config.yaml
image_size: 32
color_jitter: 0.4
mlp_ratio: 4
projector_out: 1024
residual_init: "none"
optimizer: "soap"
beta1: 0.95
gradient_centralization: true
adamw_weight_decay_other_params: 0.01
Rows from block 10 of a small self-supervised image encoder, named by matrix and row number. Rows with one number belong to one neuron. Each number is 500 + 50 x the weight over its row's rms, rounded and kept within 0 to 999. All counts start at 0. Numbers have three digits each. After the name is the row's rms in percent of the matrix's.
After each neuron's rows are labels from the 100 images, of 14848, where the neuron reaches its largest size: "colour at peak" is the nearest of a few named colours to the mean colour under the peak. Only what is clearly more common there than usual is listed. The data: photos with spoken descriptions (Open Images, Localized Narratives). In brackets: how many of the 100.
# gate: MLP gate (model.blocks.10.mlp.gate.weight, 768x192), inputs 96-191
# fc1: MLP up (model.blocks.10.mlp.fc1.weight, 768x192), inputs 96-191
# fc2: MLP down (model.blocks.10.mlp.fc2.weight, 192x768, transposed), outputs 96-191

gate.598 071:449404489474596481445490475514524393418455451424506433471446585437549601435558534465519521537530497517505478478422482467488485511505505496536462510509324577543498522413466491565471471488416475467466561490587469475468535536497500486503581441478496467478432507406563496588503452516485450493
fc1.598 103:390510534482533538487442471413492492411475404458535467442427486524602583495497528546483491442460506527530522540488456520454485501472443489506431537485426507489476522486454609452454475518507494462494503497446462529481515444489554506522442364557441418469447520472621468522493506538541482556
fc2.598 097:418509410388467490452448467431560425495366491481541431402425476501540592471456576500433486475437507570555500560464484566565467529482494549524453486486466511498454570404546553519513576533506553381510560426477396461514554496501508429519485391507521470504438564423569477520464518475497499528
colour at peak: grey (69)

gate.236 086:507511497485484518568495542603498573527509462491547474552486482527498470493512455559447613532472478508462519509560456488461494449435539420525602476523529520482439457559536438403439612526450407502556559486559426450551523511485541554499535510514454435522451476442514491462574463562554487520
fc1.236 085:528460560492490500602475475587490523434532499491515466507449489568526542462416488429464521421529439512538558564525473425522527469485503419580510495507498460529463420565479440412447489538422409467559628555465442538563534515471511532530445437516483471459425538466527476409565387585570490589
fc2.236 096:496442465498490534548468561521505397568561586542490517443578462442526504461499588492535456531556504459505572458529484449568544451470446560537455517559441551472400559454467473549550451550488511500550357436423467605430508521431473557505544502526569516532488548556466559544461447417420525610
colour at peak: white (26)

gate.506 122:564554538486456504515431508484508563527450605469515598489526505497470505436489470537485599411535538511442389519533606546437512565525397513509507535510431605523557493529488425510496524494451504566492527485471632562516646582505546498555463492446495432582436539486502551466512561568487478465
fc1.506 122:496532540487535425580498537491457557465444468494408456498408538464518502492504516421490385594554449497496538450503444503526482533545496523498416466509546354525454470504631471492548484593530578467554532546509608568496529545554533468458437519470478568474495364589507458603496508608477519538
fc2.506 103:467487374462443570462520569547541566415516496577515566598513532481485581501442492515441517491497473475434503514514501507456430483548477462526496562486445559427500434456509514512543466496416533416544467531583430417472443455529476511577608373483480465507440473509424484432550413504461467510
colour at peak: white (54)

gate.735 090:498431535471646506592539412436514584494502455505511501515554484460475472591521428489464452545500558498371505492468552377554416524533533476444502385520473505481415446523467549489404536478400453491484451580526532476533556548432373543469523451406442548471450441503472486449426515449530525526
fc1.735 078:559424508448620528498585359392499568455464521397418470527534480486496483497517427506535511564396501440439471454433460462474382507535517539472515463560466483415399375507506564474510479546407500521508420544424546503507493513432476473440546514411520480504434506519460471461383549442552525501
fc2.735 085:439600460641449526498469659479481505523580486536449574539488439475525517520474564543499495540447444531510525488622459594490537552457444590550530529394484529453577530482493563515580535580512482471409494566542495475538484480487467513423511550463455453515547539562431475513436495508500340436
colour at peak: grey (67)

gate.294 091:471480576512514522543507476560553475493447563498512470410551622521419526486530497443459482463476465584478441419492434429513586484443496525473567535444512452529503458479400526514458490564507546569614463494519499482527458461461505495463461461500471477484450508566514470385512622535471532588
fc1.294 091:470501532516529544569473489615540591559495509524459419463535562528514540542475568456577439504484413465444388388500499459512546554498561543482537539432496513608576498526446460525476487533487473487500485388580456542556469446445485387482544444507501423531478503480530428489521639457515541518
fc2.294 097:465542451570535554523518546423539482568489483516511480505479461473604512509360481591535512495538508495539474538509609477551494541598432434543507526429520539403579474542489566565554556565543478504508515557552495437513533581580518458503519579561379455588471497557491527546518483527578520515
colour at peak: pink (27)

gate.572 074:535416504553545526548506456479533568418488563492486583440535608480482577475550542521499550521402407537527479457511435534525461477404496487385487425409513475499524531545505477458494452474491516560539398432593488462598466531513466554514483564482488519475535492543436495431510516509427606496
fc1.572 081:486421508516512412547483416493452452452555535491432494517568553533519496514546610416487564545456476554521456544485607491540443438433454411518440495469493465541555570520518532452486434390416548470529392518464580495442368531545515451451508495451509475515496463472449462408493446501512453594
fc2.572 080:531506526499547469515578376509457505452510580546438532477549587524490560507524591486409556572454577612534471549493467470563504417466500390526362468533540476512549477495514538476514449432459591499515473544471541459492446496532549453523461573507492498502434431512431418504493444585419505472
colour at peak: pink (37)

gate.321 101:560429550480454557498467615504484519503497559468459509521521522447446525460487471516513468558459497457553521475555548514499431489478430525576361499465474440433507561427509495469540494525513478533480518484571466539509563513479478542445471518529533437489424433513625528513526457523506569506
fc1.321 100:448548513446599483521499425467519506535552502450497446487419566539521499516420537524488529441503495618482508467590478425495554484517512515536567497512514508548478581490575412566415527501508555468447464553474454526524494448587519452583479518449482515551507568479451408483556535486526365541
fc2.321 110:488511486535478438560590455426428504527517522590656487482537510570494372516541519435430559496539491505495568564468469514515466490459492488571495461500540549548464528502546425525522491458539433521556570596488489545492458457419433492509411518586550515421481509489485473437487503470488460466
colour at peak: grey (69)

gate.182 107:528385522530518475502511523509469529545487456513532483523467519622584541405525465423543395558539523491528517499575490570560520463464492522517509488522531529478518642434482569415420431524546422537506550533484467537452572535437461405524514425377510453562482524564515462590496525580469481496
fc1.182 098:515576444367511533479503595575471449540482570592474523489472480488516537460546518543529560581600506588497491385484417427538487534528504571433430553428446444547424473458405456503482589540625419498447525520484506459496507470468460451435538555476479506558488482528604476442471564555490562553
fc2.182 101:490487506512511413507562494486563457550490518527479504466570578521477558428405454497479406591517586496470598321446501472514529523451511555439424550493447543535553508419571525448580491455532424481559504481544508556518470467419381507468499479533468545464464535551525505516573532548466541511
colour at peak: pink (25)

gate.181 106:525355512480553540458499517492530545486443580557436492496521414486465526508526526525460511496609524538537470453500471475537622443474489515489489523518415469535531555489401494585403560383447567419527503542497584497524544485494522458427475424495546504520494459512576498466656533494439429522
fc1.181 113:500508469498519529479437434491491569491496543535425394492469492528481442471524487456546492505533554495460499466434492493561616454483484548482552516570495504491477604518610477558458469473482556427510553571451535521464544462489476437525517492494568421489468519507553544473624506526458412485
fc2.181 107:535550442535657574373421472502564520465395475511431486487445459501524506527547537474596547461466482478450426438470511545523506447505553443549592480602541561476456542595553526498512519475489540480472534475564433495448535532522431460542498537474501430483467544548552478491529425529449389461
colour at peak: grey (71)

gate.639 100:442449536515544481542484530593508396381411485632528505523517571474463573539543584466460595500384445505469495590464459539585452421509407588455542441382554508469529559425448475529565471533537485487520483497466445513434448507532437490540446383524475652439516526524465510483471507453456506480
fc1.639 109:512523489500452463479475488446610564576461441487482514574502592508490460446427447578527494503538514523550503451494493510455590517511478479469420530553400577532440477503561516591456478512483436442560462490544557491508492536432485598526589582401527449593519531532520542468465571444485530470
fc2.639 099:501464481461583532486545534525418500467515474465484416389507443485552513566536578419448521523513556544485516567460514463510501583517434518413551385597511510533507502489511530504568488448474535573507522510533546619516540468521527462456477512521434606429516530482554449618485527538506534520
colour at peak: black (38)

gate.69 115:492494518520503529476534518524598472492405325561506533562480480529469499504492509485399487583462601490448363478572566563502451559429491471487513517523509476488506463539474536469475451494518513557518516483507537451498493593478483485482469515552559498456465556571467608441536478597568463442
fc1.69 105:512446475526554440566471455560363490562507548489589517527468522481518519528544568523561429476595480544481546604438467482452544556429575504477495542441494370518437510400566506504480555508558564469410457576493478519468563486466507513558479549589393559563509505474537465515547412567445418537
fc2.69 100:542495577514547487526471459483635489519491497341484567458505546452516442527553562499485471498452496473430552601521474399548536538564450557480489395487584526453462442463451535520501450527588564546516499415395496531473422538469432425468548541575532492502557424609503455497497504476543477513
colour at peak: brown (62)

gate.440 092:568465580465469518512561515469436556548459548501549572455494450499466558545399566447477445453476563374412549548556527476525566475522385547461488550542467518545535484516556461526468524549489482548605459447495553571470543518488556480440503485532467491494418454581492549528567442527532447521
fc1.440 085:539530422462493496492535526600601544482539476456512431453490525509498471492460434555520531519524433503536522508551439551534417474436531577507507476528489549499449546555459597489556445501446448539462507517423445450534483549459515544461457574465495501449576502417472504558381517500474494530
fc2.440 091:472540560482424480386590499555444533446464463496458546453556425422580441529575575479482447574501505490520515548497602429419547483583436406504475571479486477479564472559513521508424473500525452638505484547409515455380527549529533554476497548477442519553522529551534496493490538414508499548
colour at peak: brown (62)

gate.764 114:512597495427415566508448589505469472470426555477432563538520460376495524460489470541410426543522492481510553427543549495588456565481459530534506492479464443588476484516446482489523402584534513559560547444548462433501528573534449477541508550546457510468551548510513506491466567563432495450
fc1.764 098:468391546581552427481514468588539556470527368524567462482474664516553541595516585478543561487437588475530502516408525413406473473427467462518562562529479543474514503485507499546549553440387505465416476587602513539461566467453518513480484479531523464503482448566566474544620427481516469524
fc2.764 097:499546488607561476461521539589497519543413462517523534606491407422564553543366466522507529426530506393466481506412427504443468446547496586548533461546494431411455486538403536441430481489524474570529465540478467540504487589481477479560597564476572566544508469460457452577567506474477517457
colour at peak: pink (26)

gate.608 096:498451519475513529479483500515446438609529549435499509566482549482584477526574522411450435475543440516512486508533580498443606528566466546508570468504561475519492570518563466565513558492392565456434450591540465499544516419447485563551543492488626477489468517529578478489450534512522413545
fc1.608 097:491550484485493572418395544486410557405539480560547499503475363462432476440579606530537547556474443553476466489497487468466370467486546447582447545522490498509577512476548514440473410527472467523481475488538549477535551453519505436431495534523502579505562448484423441588555546544474559421
fc2.608 112:593467532537481572442502481541366606488577547447478474608458510470489521491624563542504499530498584551538472512484426484487529521557498453621520495513479532529458491474553473502518483558412487485524478482476350493507553466539580523498405403521536539526572467536509516585476521484380445446
colour at peak: brown (64)

gate.256 111:587461435478504528460523482484445424552461539589383425524445492469433508518458498579488475521487569455515506505500488419459442469472524473493421457444475432463484491447533454456493498518538521490416524461386596537447485548504557492538444526566493544447573454465372441484527493487587430504
fc1.256 116:562531487555480477485458489529507450451491420472377466476566534416429433517493508469575513583510568521523545557500372534557443505537484530570529499545456527487598502538400477458448565520474415501519577495528565428493501505479470477531449543477574475573531488499510499517583519526453504574
fc2.256 112:474455545481412489485535498575577444630406424524560487448413459512501495535514510384459452512437587540465568530521498469446623392573391486523504523490452538440442414463520585456501531516534532504398406483412480452423484524490511533483561478500401584440482558430487586490486543477494522536
colour at peak: brown (65)

gate.518 092:460496577460506477500483455504476518468444487518491500461528503491482460424566526419483547524537444531410367421407506503570514456454442505514507565548434442563441575500510443426495564574432535473411489487545477399450482591467505634469440524435466463535579404553562532506498466556590579524
fc1.518 101:450515514436507534486537490528477481510392558478428428569461496531437472540565504470478537484555497525449403418397574524526481508435492524548555467488508490539519486475489414476549480537448529576448467405495570393487517487509524592520436627442465536541586376504481586509473537558629553523
fc2.518 102:353555485492513476514485514536459481484535425472516526579536465485486519422489443553459561470507490536462465416378526472533585557432488440437541466474536495577486541477455466485435510568475500565513518490537513424527474507544484558429410614437422502544576417552547522591538473471488548430
colour at peak: black (49)

gate.754 116:505500479528516495461446503476496554540432557473510537515531467464488444499493505611611542584416504520602467504478561578466542581512538417468560555520549557451407444516531565505590481515542433528479489566582565493494561447518514481394560564393443534552485525502549481529420518491520524531
fc1.754 098:551511481477467512499505426492489459487481447551383496492463444472512476514425445429415544450491489451513531509471496555581493417493459394580489478474408520563437517507505530471475449410539399430513504497458460561389511465484416436465514366543560448469585493579403474462393538469580537552
fc2.754 108:477556451362465490452629481483452594540521564553540465525522443401470636506476534367541445542565483506425416515585474437531464522475460546570531474484463579496464465570470533452467521475492538441531498508511469448538356475517498508602463548581531568579466512483518507512411571498507517499
colour at peak: white (28)

gate.637 108:447560419370509536465522492604518455503494535533389536527449466445444566527517487488483484470494537476542577457520495558545522500489616462500521517412533513474456495498478527542437425527518454487504433576527437455432392508575387430474507451397500537471514450447457463460561471542507441390
fc1.637 100:506432574460491444410405441502422557532483493451505455517515586489470391503446477530547396467499449521490555486459560497489550528556462544464508413539487519516466512399522504483539569408502456463503629489511562467396449545506519538507495533505488400518453524585500520532616473469495510468
fc2.637 098:522519522447490481530539508459529444535522610525452571469627467457458483456448518510466614484573518441517452553502529429467529511564498487498527500473559528575536483491503463395487416528447434498501420555516485448562476498600403494467645511385470423476497542528513437577528486496455494510
colour at peak: brown (60)

gate.534 097:459476483520479527541478561495465523695491533548450459499483528422475556477426520586470495512492512538532442362587517559510387453507507579462522456461474452531454485464624510527471529520564418521569460519504409508459524469525501424487508497431573483499529570568454404547356557504535552477
fc1.534 098:450498469417454553568488572517487531646465603545497476515446510535491561467434512519472544465464570528545431429516451521523425422482540551491554436458465464513465513408599509514426481528557428574570487471530398523455550427576503507444518480374608491475499540490441447567389502477527568497
fc2.534 105:475514497541496511495538474592542488504506449547551443475552581493605527472507444557522475483557479514527477440427498520419486485503419503505487541504474436535589405475564496494508408421580503465509417576482429470388583484494470456496499519531451619518375530491491488387567562592480491476
colour at peak: pink (26)

gate.710 106:573474505482552556474598496489556512559465528476486593534491441553475479537502534416549476560459479470658368443534502541446504538481419423473475524593518453423426483447570503552514423477555493519431494543397527562578413447484523448483493471508580607461428491535461508466548562502532522463
fc1.710 112:503508466521462433487553509510593432492489477480496474531519495547592521498472495542504522436505489537448566640479544453383496558560514516546452424498550523526474496490457444526425520527450525407439526424553476473455373457573552602530530569634511509544561531537470426427480430555502536491
fc2.710 095:514561482510578607518497540518497543563553544499553515511555465448529539465534508480411549409452430458547426500441492491482432477508472435430527399438504466491441474495533538614533489486452446597527496495497520615514522527505547465545488360428556548499517546460532572494543636496409548521
colour at peak: brown (72)

gate.334 122:544514633560505457499461410488455549440462502549475555530449516533484446484511471527488485485488463505522493577591531548530520432504484569534480487485515454539463579479599657476427552518488417496468520639584585406620481494522476517620414490547535496424538443537452516511476500492476545449
fc1.334 111:548504524468539381539486530557483503552403445563593562554444566612542461424526485498516536540569497517537452494524529544472390404491512550463626484565489524570548598503494515501506530548511525521519506513555615506513474536450536545473539510496448405474408473556543517392391465490541481498
fc2.334 125:526446471511545527510509429454519582486586413533520494545542453510508489564457537525508448467443546459503480557543468532547529486526532554508515476443510400506506546464485573576493555505499467508499544502537499536536486471484522508522505434550448413452629363505577585424502418522398565455
colour at peak: black (36)

gate.628 106:565596541443607482535537546503554508509528436562594455456450575393544447544482554483586571407525512556478431472552513485498431567571485506489586465419465508561453532431453515436414516473489542490487492485625476534494507555518460486598411566466444420492524476482453559518482524540552515547
fc1.628 113:592614505485528526525473516502544533551528516582478545433426509452612459597486531525565541437486466516471500455498455470498346550543545448498566499427435506663460537424472535465449439452426533500434520489559428529510517537533517502484503556499461378448525513498528546475478486488500525557
fc2.628 111:434469443520470528543526516473501514486549520599430572547585429525590468533481455484420541511418451535523526475493548521376421447478431497521429523505498460527406486541475433541499501544508558507519527629530588454516436517455576459465481590557506520495449520458363521605532489483479534434
colour at peak: black (40)

gate.723 095:447404421482423593509543474540448530500489509421482380387430588474449468471589511485551478486520431496472482427545520423524557472512510558505465517509479524468442531424572595532382492565454438494520415489525537433467505583468506463410542465564440568497470495550409453441513528468461475506
fc1.723 094:466438535611548523463474474547429448542481496490487504499577548445466462535529565510507562496483437590525517446526572485546526590387400490508546516461621489473476483488466577395438501571484490421483391530563484510552521562420501532447565367500519556491541430466388599418507528538545459556
fc2.723 103:516546545600583572510469480443492498535422516519421560475427517505458438534537510485485500585350472568462496510540603510500524579521452525530567489499538444514499530549536587467471448477548465458444485496512529474486339561449410603449522387506558558529511555479503534496428551436463481565
colour at peak: white (47); cyan (37)

gate.323 100:543443504456448479475519545482501480526477544406589474486519593410440534511500536430482508590581489501414502552563570509546477484463532503569510487513499458497573533537492412531428442575506588485453432610498487532498470501459524438557554493570535475537564545652569512483502495495567591584
fc1.323 102:550562482471568537520502415456562481398548537474578548520508518516513502511535519621526497472451458540572530441437473478454439450528474543435516497476467531483550455495430599458510512439449346459506523501479505402489533515511592535488480530553477518493488416391535553540586497572436434525
fc2.323 106:573539515545396530474475499434513469564589468470465550539505531484450522488589462433548508438455438493487440481530505457450462535537490469516459494498495566495640485448529537636546473506463438394526530511535547509467418540450507410494470452605570568447435484498589521593446423586448519483
colour at peak: black (85)

gate.365 121:506499484461554502481571419481605568606491440538455487504543516496500503439442515413480561461542540500450559483455495496463497576504445459521476428473462593530471570479495494450422418487495445467509447505520607482430451483428455469538500535464498485473485479483511605520497565578415550497
fc1.365 127:563530547471588418504594489376608585635549431476510471442533528479574494493442507370476524586550580490463596540474510581465507488422529463467524483544495608558465564486542459495447540539473527451514454506582490438510492574420507528478534614474538496464451503492511489541453507504518532521
fc2.365 102:474465567507500395478467512525517530387481530583554524525483470442509475533513421580508398539481452592435463544451459566564466494494470411487549527554478441490423443518595505398607459399571587521498431518524473474594536481510535491506433458493538422484427502516538482581468594484486441503
colour at peak: white (36); pink (25)

gate.666 107:506481435451475516485520553513575540516480409578555452579448490523507519526573425490529518465580514546553486389497485504543544520480541598459524545482453491495490537505411536549442563527471486429511531611544589514544552466473496515386495495475502526467398527486498488523674533491403480475
fc1.666 106:459525543530534475462488447474449478458541498368458495461559534505497541487499550454561451476439522517486488535521525489436475441500485413500513481529565476455501430488567484473546439512522519557482512386488442475473472544491492525532458504572471501576567501500514456464336503546554571542
fc2.666 110:519505492473376522536479480527519503557517468419487417446508544458552506472471534536454478455486522479500541575528608469392415474508428548539564550449594491492432484459532509429551438603553468492550577477552575585496545549515483506417628593546579504517479497543517525420478538440524537508
colour at peak: pink (26)

gate.342 090:468580454487427522490557554557529605474498535512489460523511518482530491496485556525527583445481496525525598463457468438577482541536523634558447499480490528509583529481578516439445605450500498498567548485424544489543478490451537487456480413535494438485429506515494497457414405518500541588
fc1.342 086:499545489432441518513381526420458462496544534446459425400554454523487433492492444479509394533525519398547423576541465492534510495499546402509555462548558485500465515507462484502542467521424485475562488552509430498491498487532506512509603567517521448450520478483559479505502579471480431502
fc2.342 095:517448506538485473584460442451493461490578492495464478405551445556541487516503435488527411519470551418567473518580406523489425477513511422521529481541492522463458504603420485519563414481483517481514483540534466538470491516512486479577537533440485478483536472505512464511607518556469436541
colour at peak: grey (71)

gate.19 111:486550428554621357538502482466551508551524477487505439496454420485487522477463558508474420465531571556413509426535517598478496536425517504488459369492484523500451575545429487420578477398545446444472478496572506511512456434456546542511441541533509509510474453500504482462531568520573452527
fc1.19 121:477556422503535476513483442515408568564490510431450525455473393481439496510425445456444503480516473543492560407582419543488517521434513564552477456449489530461428541579467507532586440407545513469580515501483461500487498459509459524505435442528432391444523519562468525504579475592557539536
fc2.19 115:508508461539438530600541475435520455451492606530563461525440592551466479537441517541459371504437492475566517533498541520485560392514427485449503509601533507517392560465492541410490471410439537475398465569486454542509488483400561575475493472427528531451541483515599502492535526579595544592
colour at peak: white (34); pink (25)

gate.595 076:455463444435438452428436513511528513477441467532438548549536519528465505501475522577531582532538555468447518524628561482591480446568451561536478442557479555512484484492544502519499452519469453561486446541454525526534550465509528547454542509510484500441432523364491415483434442456383572567
fc1.595 078:536497576507523569514466448517511468539521496543552470557540570516478513531494491490501448553523489540582492469508581518460384582456452479436522504514526420525519442528534479533432541383422402518529468443481382525508474598525442415455456494556507450417488456588492491557507571523507455563
fc2.595 082:500446478513463587461528521562545482510448488573452478562490547485469565580508470506499503657524427497490529349394489470467493536521576591518486521485537525471484533473531373578429460522533466459517542517493489475500425543527456416428460441502507452577552403623475485592555647539463452586
colour at peak: pink (42)

gate.128 107:441445542475433476489434468460523473425456528443460480541469660550524541531480413500534514574579476453560382589542654488436495472457447489523513439592432560504545517377514447418519485417485444425500443558434545521483557537424456455556491460558495528423501492514493496483483464507440512536
fc1.128 106:460544510418478471467505494452500432402485579432471488567486634531531540589465405509511525496571445489464426533534569473479450499477526467527548462571478575476529518390501482467462496382509455513518405532442473489506615526465435498543477414549542517476512494452454482501503485520431544492
fc2.128 110:475552411494462388521489517496457381453461462502446557491492450473500552505490537480414446390471440473503474610470466448512450456497491506492483431502486448552494567489492626521502538434527494553513475561432526508616410414534506553531581590488527541472544467514473467603500493518544468496
colour at peak: pink (30)

gate.320 082:568528448468544460445578473524470524518524505539565493499493563543532451402503519449502372427485480492571426472534496529576428449466520490467533570514535426486505395529545543408454547509552548482474465491569490489508451483535483461433461531448495596586530516515583522492500522535498438500
fc1.320 080:501469539514497499520491509503604504503456440517485419522500511510541456506481474435554565512524581506539512478533525531518453556488361561541493485511483476395574472473595494407362455520503473571547533527537443618531494566408468499498567501487537447550543517487416602497409459421486462532
fc2.320 081:488509518505562523410513444470487585441530584510562510488519430425545511489493519507527491459508543545449535404464471528555445539596464484583521549524466482456525456526556396437392489560461425529587538452496569565600524550422479417514479532437504473447548486447501439498451530409429528541
colour at peak: white (28); pink (28)

gate.711 107:489566517428455487465503501435475483435449420417503433488487528506545443535489413531487411540467517530522469444572590519509466569457483549522486504525489513470413539469543544504417494469602510539492550544509543402418493463606505482509501525511443597487495553484455531495499551571516514510
fc1.711 106:502484528580531523479457497466496520531559549514539565547578476501521493500450570466470558426436487428403503526412473471402530399521486471474512460421521518502631486572446535515501530488404507481546512498450439545529552461414492563473477477452563477509514461554516410504488469494529498463
fc2.711 115:487515494521524426478477536390479577572444562480504425442365516474436467568467587487457525577477529488504479467461500632517479520550468463477480536522491544498409526476468520521378470518469472553447409441501536439436490528493539457530605475587533475550537482581377503581438515433524481568
colour at peak: pink (35)

gate.750 098:481527505504473427456482481433526539525463535490579509527442441558489488543524501592506480565409487490492397500575509531504508488459403590508561562560478426510472452519557569449551548499547340434437362408473587543561506529540394382434525459514461515541587526535449453542494563495439563502
fc1.750 108:426518406425546610448455467509532466448553458415465447505458483602551521532470512481500412533472545569504491519449554468572537525492423595479500451540580437480490551408540504509529463450605496521447466461527584541510498464562529352482514530448500536559468484518444532453472453434459553478
fc2.750 101:565439607506538495537512523520475475549447426502494507531408490483427579443551466547556577440532534483498598562429478474398540416527514507498491470604493479491475464499490470441465583488462537528537494467403537471480514461436501455475459465477487435526533467471538446497533529592490515502
colour at peak: black (46)

gate.180 096:535459549431475532362519554494492432527456442477508489546463544469457502545540539474481438497470542474568447470573509527496479576538529489509515432384437470454534514530435481622494487519422486532458454437482497541450632507464547437468439506511510512425510505480515428428549504472479551407
fc1.180 094:484443379509467541510508449523406550495474472514539442529484461518551499480486443527544497514475505595543627396564473559523617558448471518487467500563535551454461464552492482496550491436517466482574581539555463476477514382527491497474481476339568441503426502447407483482465560503458483473
fc2.180 099:539444555472476476485511490392459455469450472433421505562471491489484418508576529566400413451525462580459443421473455515479564587535552511499458557465500419566521530486510562462532517422517526584471430489487532539576352486546547516470531619566457490555568566554569515514490520561490576513
colour at peak: black (49)

gate.638 084:459521480518605517553408495457506463430536459522423592458546610473544503590516556524489471411532550532466632461466513481546472580608451578555569479549437526530435489525528544475451453474518405569444551560514448476472595566523449576484516614483574453468558489546526528547465520526446541558
fc1.638 086:489522558578414522416556504520402464551490554546557467506450462523511549460503475491506499588481475475531480539581571491497465417456474496508519529475479450486587551490534467585505549530420481460462488572600497512430484496472533480470520452433477508507552595527506540465535534430582477453
fc2.638 089:475557485460428482402517542523441552462419473552351530494435569432488443474509477417535457567483466529515501459492469537593554524491471601460577508546506475441492453448531447586413596495585493566423583553494466544438484476533435538519492461561480467499530517575579469513483523501525465603
colour at peak: black (34)

gate.410 078:446454539476524514472555511446416501501460507457612579573488466578518518573570419579496469562500434464465542449528518490417499437456465447522463546492446503562572536545507488383521427449519479431469617481469490488550527443539521450587456544557459502515469578399465566522474511508530573468
fc1.410 077:584561507533516502481593500549551482488513426546569471457458561463413601465507541452459458493497436473504474593546542468492539493567512484449481500526546502477431557354461442514481537510433529540490412535518502533467480611487486501521478446492595486536484401601532445458477427548605530602
fc2.410 090:571505420508521491562388469381551528441548472462477506470422558512425467545520460499471523601490522485582478564642493481535565587563460421445502540502530569547436478472466507560522477430572519499550411536529544529506520456450482488495478462513413576453470465606559582505504409464557509453
colour at peak: brown (72)

gate.566 101:581500500443446570553517450530419381494444460445586522431484551403519532442538418489458527539459556463510477558627592497522490535486586553549506503524534479464540550480510525569606485458490471526622547540501558431542493455487451516451413453585564489535485515500563485550568461596491469580
fc1.566 101:394449461509583460483487546505584479481551526410441524453523432564451495480514532505464500470511508527573486401490463468427518494490468440482492508479454509583500506414500503429473561490519577522428434430516404537533527521468482458478618595499453485445525411451434583500485492489582531379
fc2.566 103:514519486553416548516481520463464512568461479458541587520471485551619557458510519611533504411482561481625510536511531438510499471506462358524558463488489566483505496500480447509545478517552475458513520627599473497462534544483484480550440494533586485477478578487499511488525516559420502479
colour at peak: pink (33)

gate.665 103:517544543383549465471505528486436586575463517505542548542605533498445511471442533530530532497482602470593508426642501478432547388469543509432513512577516515507522505562455587463444523535549480594574492567441551453469458493470493450523534519464465420443527530423586498510484419526472501410
fc1.665 101:542532557352496507489519505540544527636492403544462541578498439469483488494489540544460431552559489501564552416533443576490515522421483437422487484596569464511494502545464537553457524516537478497480534518468527470487451488498600421497555501559513462474477578561430503612478539515505499493
fc2.665 100:469460573428564479498590493457494454457545451543422538464577575464508543586539559479528414617452447577467463402541440531512498567505557518472524423499537461537503490491558481584506479403564483523520446528473501420444529427528471509525474410492473546470519538494503552492504486560504458436
colour at peak: brown (65)

gate.520 130:459575549476521492546568455562532465553469484522537467510585398423502484458499516561629466527454527548559520421546595492595530456467512470535530464492535665556507516406405545481522444518538518498436441523487496542518502434411378485474488548585523591455543526468551474534491466494563510557
fc1.520 123:476506520478503573524505520504477481435507435504478485543443489485468554518484527493484578431489493419527533508462657576437478490535545439519441491541551484556422504481652519482561533420557466514428526438513497532404478506517555519497628424560530462501529542508474453540477422441484515483
fc2.520 115:524490512409418525596619532489617515554515456528491495539524550446543501477476456460508477463462492596458435441555439538419433453482417488474464449451499455450526504531440505508495469538489469506505467455501414569460522447432415444529448542471584506581541520542463469465543483572490521529
colour at peak: white (85)

gate.600 092:527465526549444538587521603500504485466464469533507409539469503546513543524487557552444490482465445545442437523534556531510491574558486527364360496461555510396418533584416482586522428505502533490615451539561423566450495466584493561486532475543402532530492431497519488500520441478551452476
fc1.600 092:492554501538586467507434456389525546407520474555443491453503488468493579591520477532529477531556482533521563469468613503500502552547538553517484590498435568464519439625551518396481481548404430520451501538422573547387531556513519572435438420480466458463510469470520499498477542597544483540
fc2.600 097:542471499584501455607502497488488486504528536612544556369471504562529531493530526446514495527479434519420506534520485545460506401499481489487479555516491541402536492480473472474534409483454420545532570539490578536503401541526520442508579539598496537461429481452549444539513562554506483484
colour at peak: brown (68)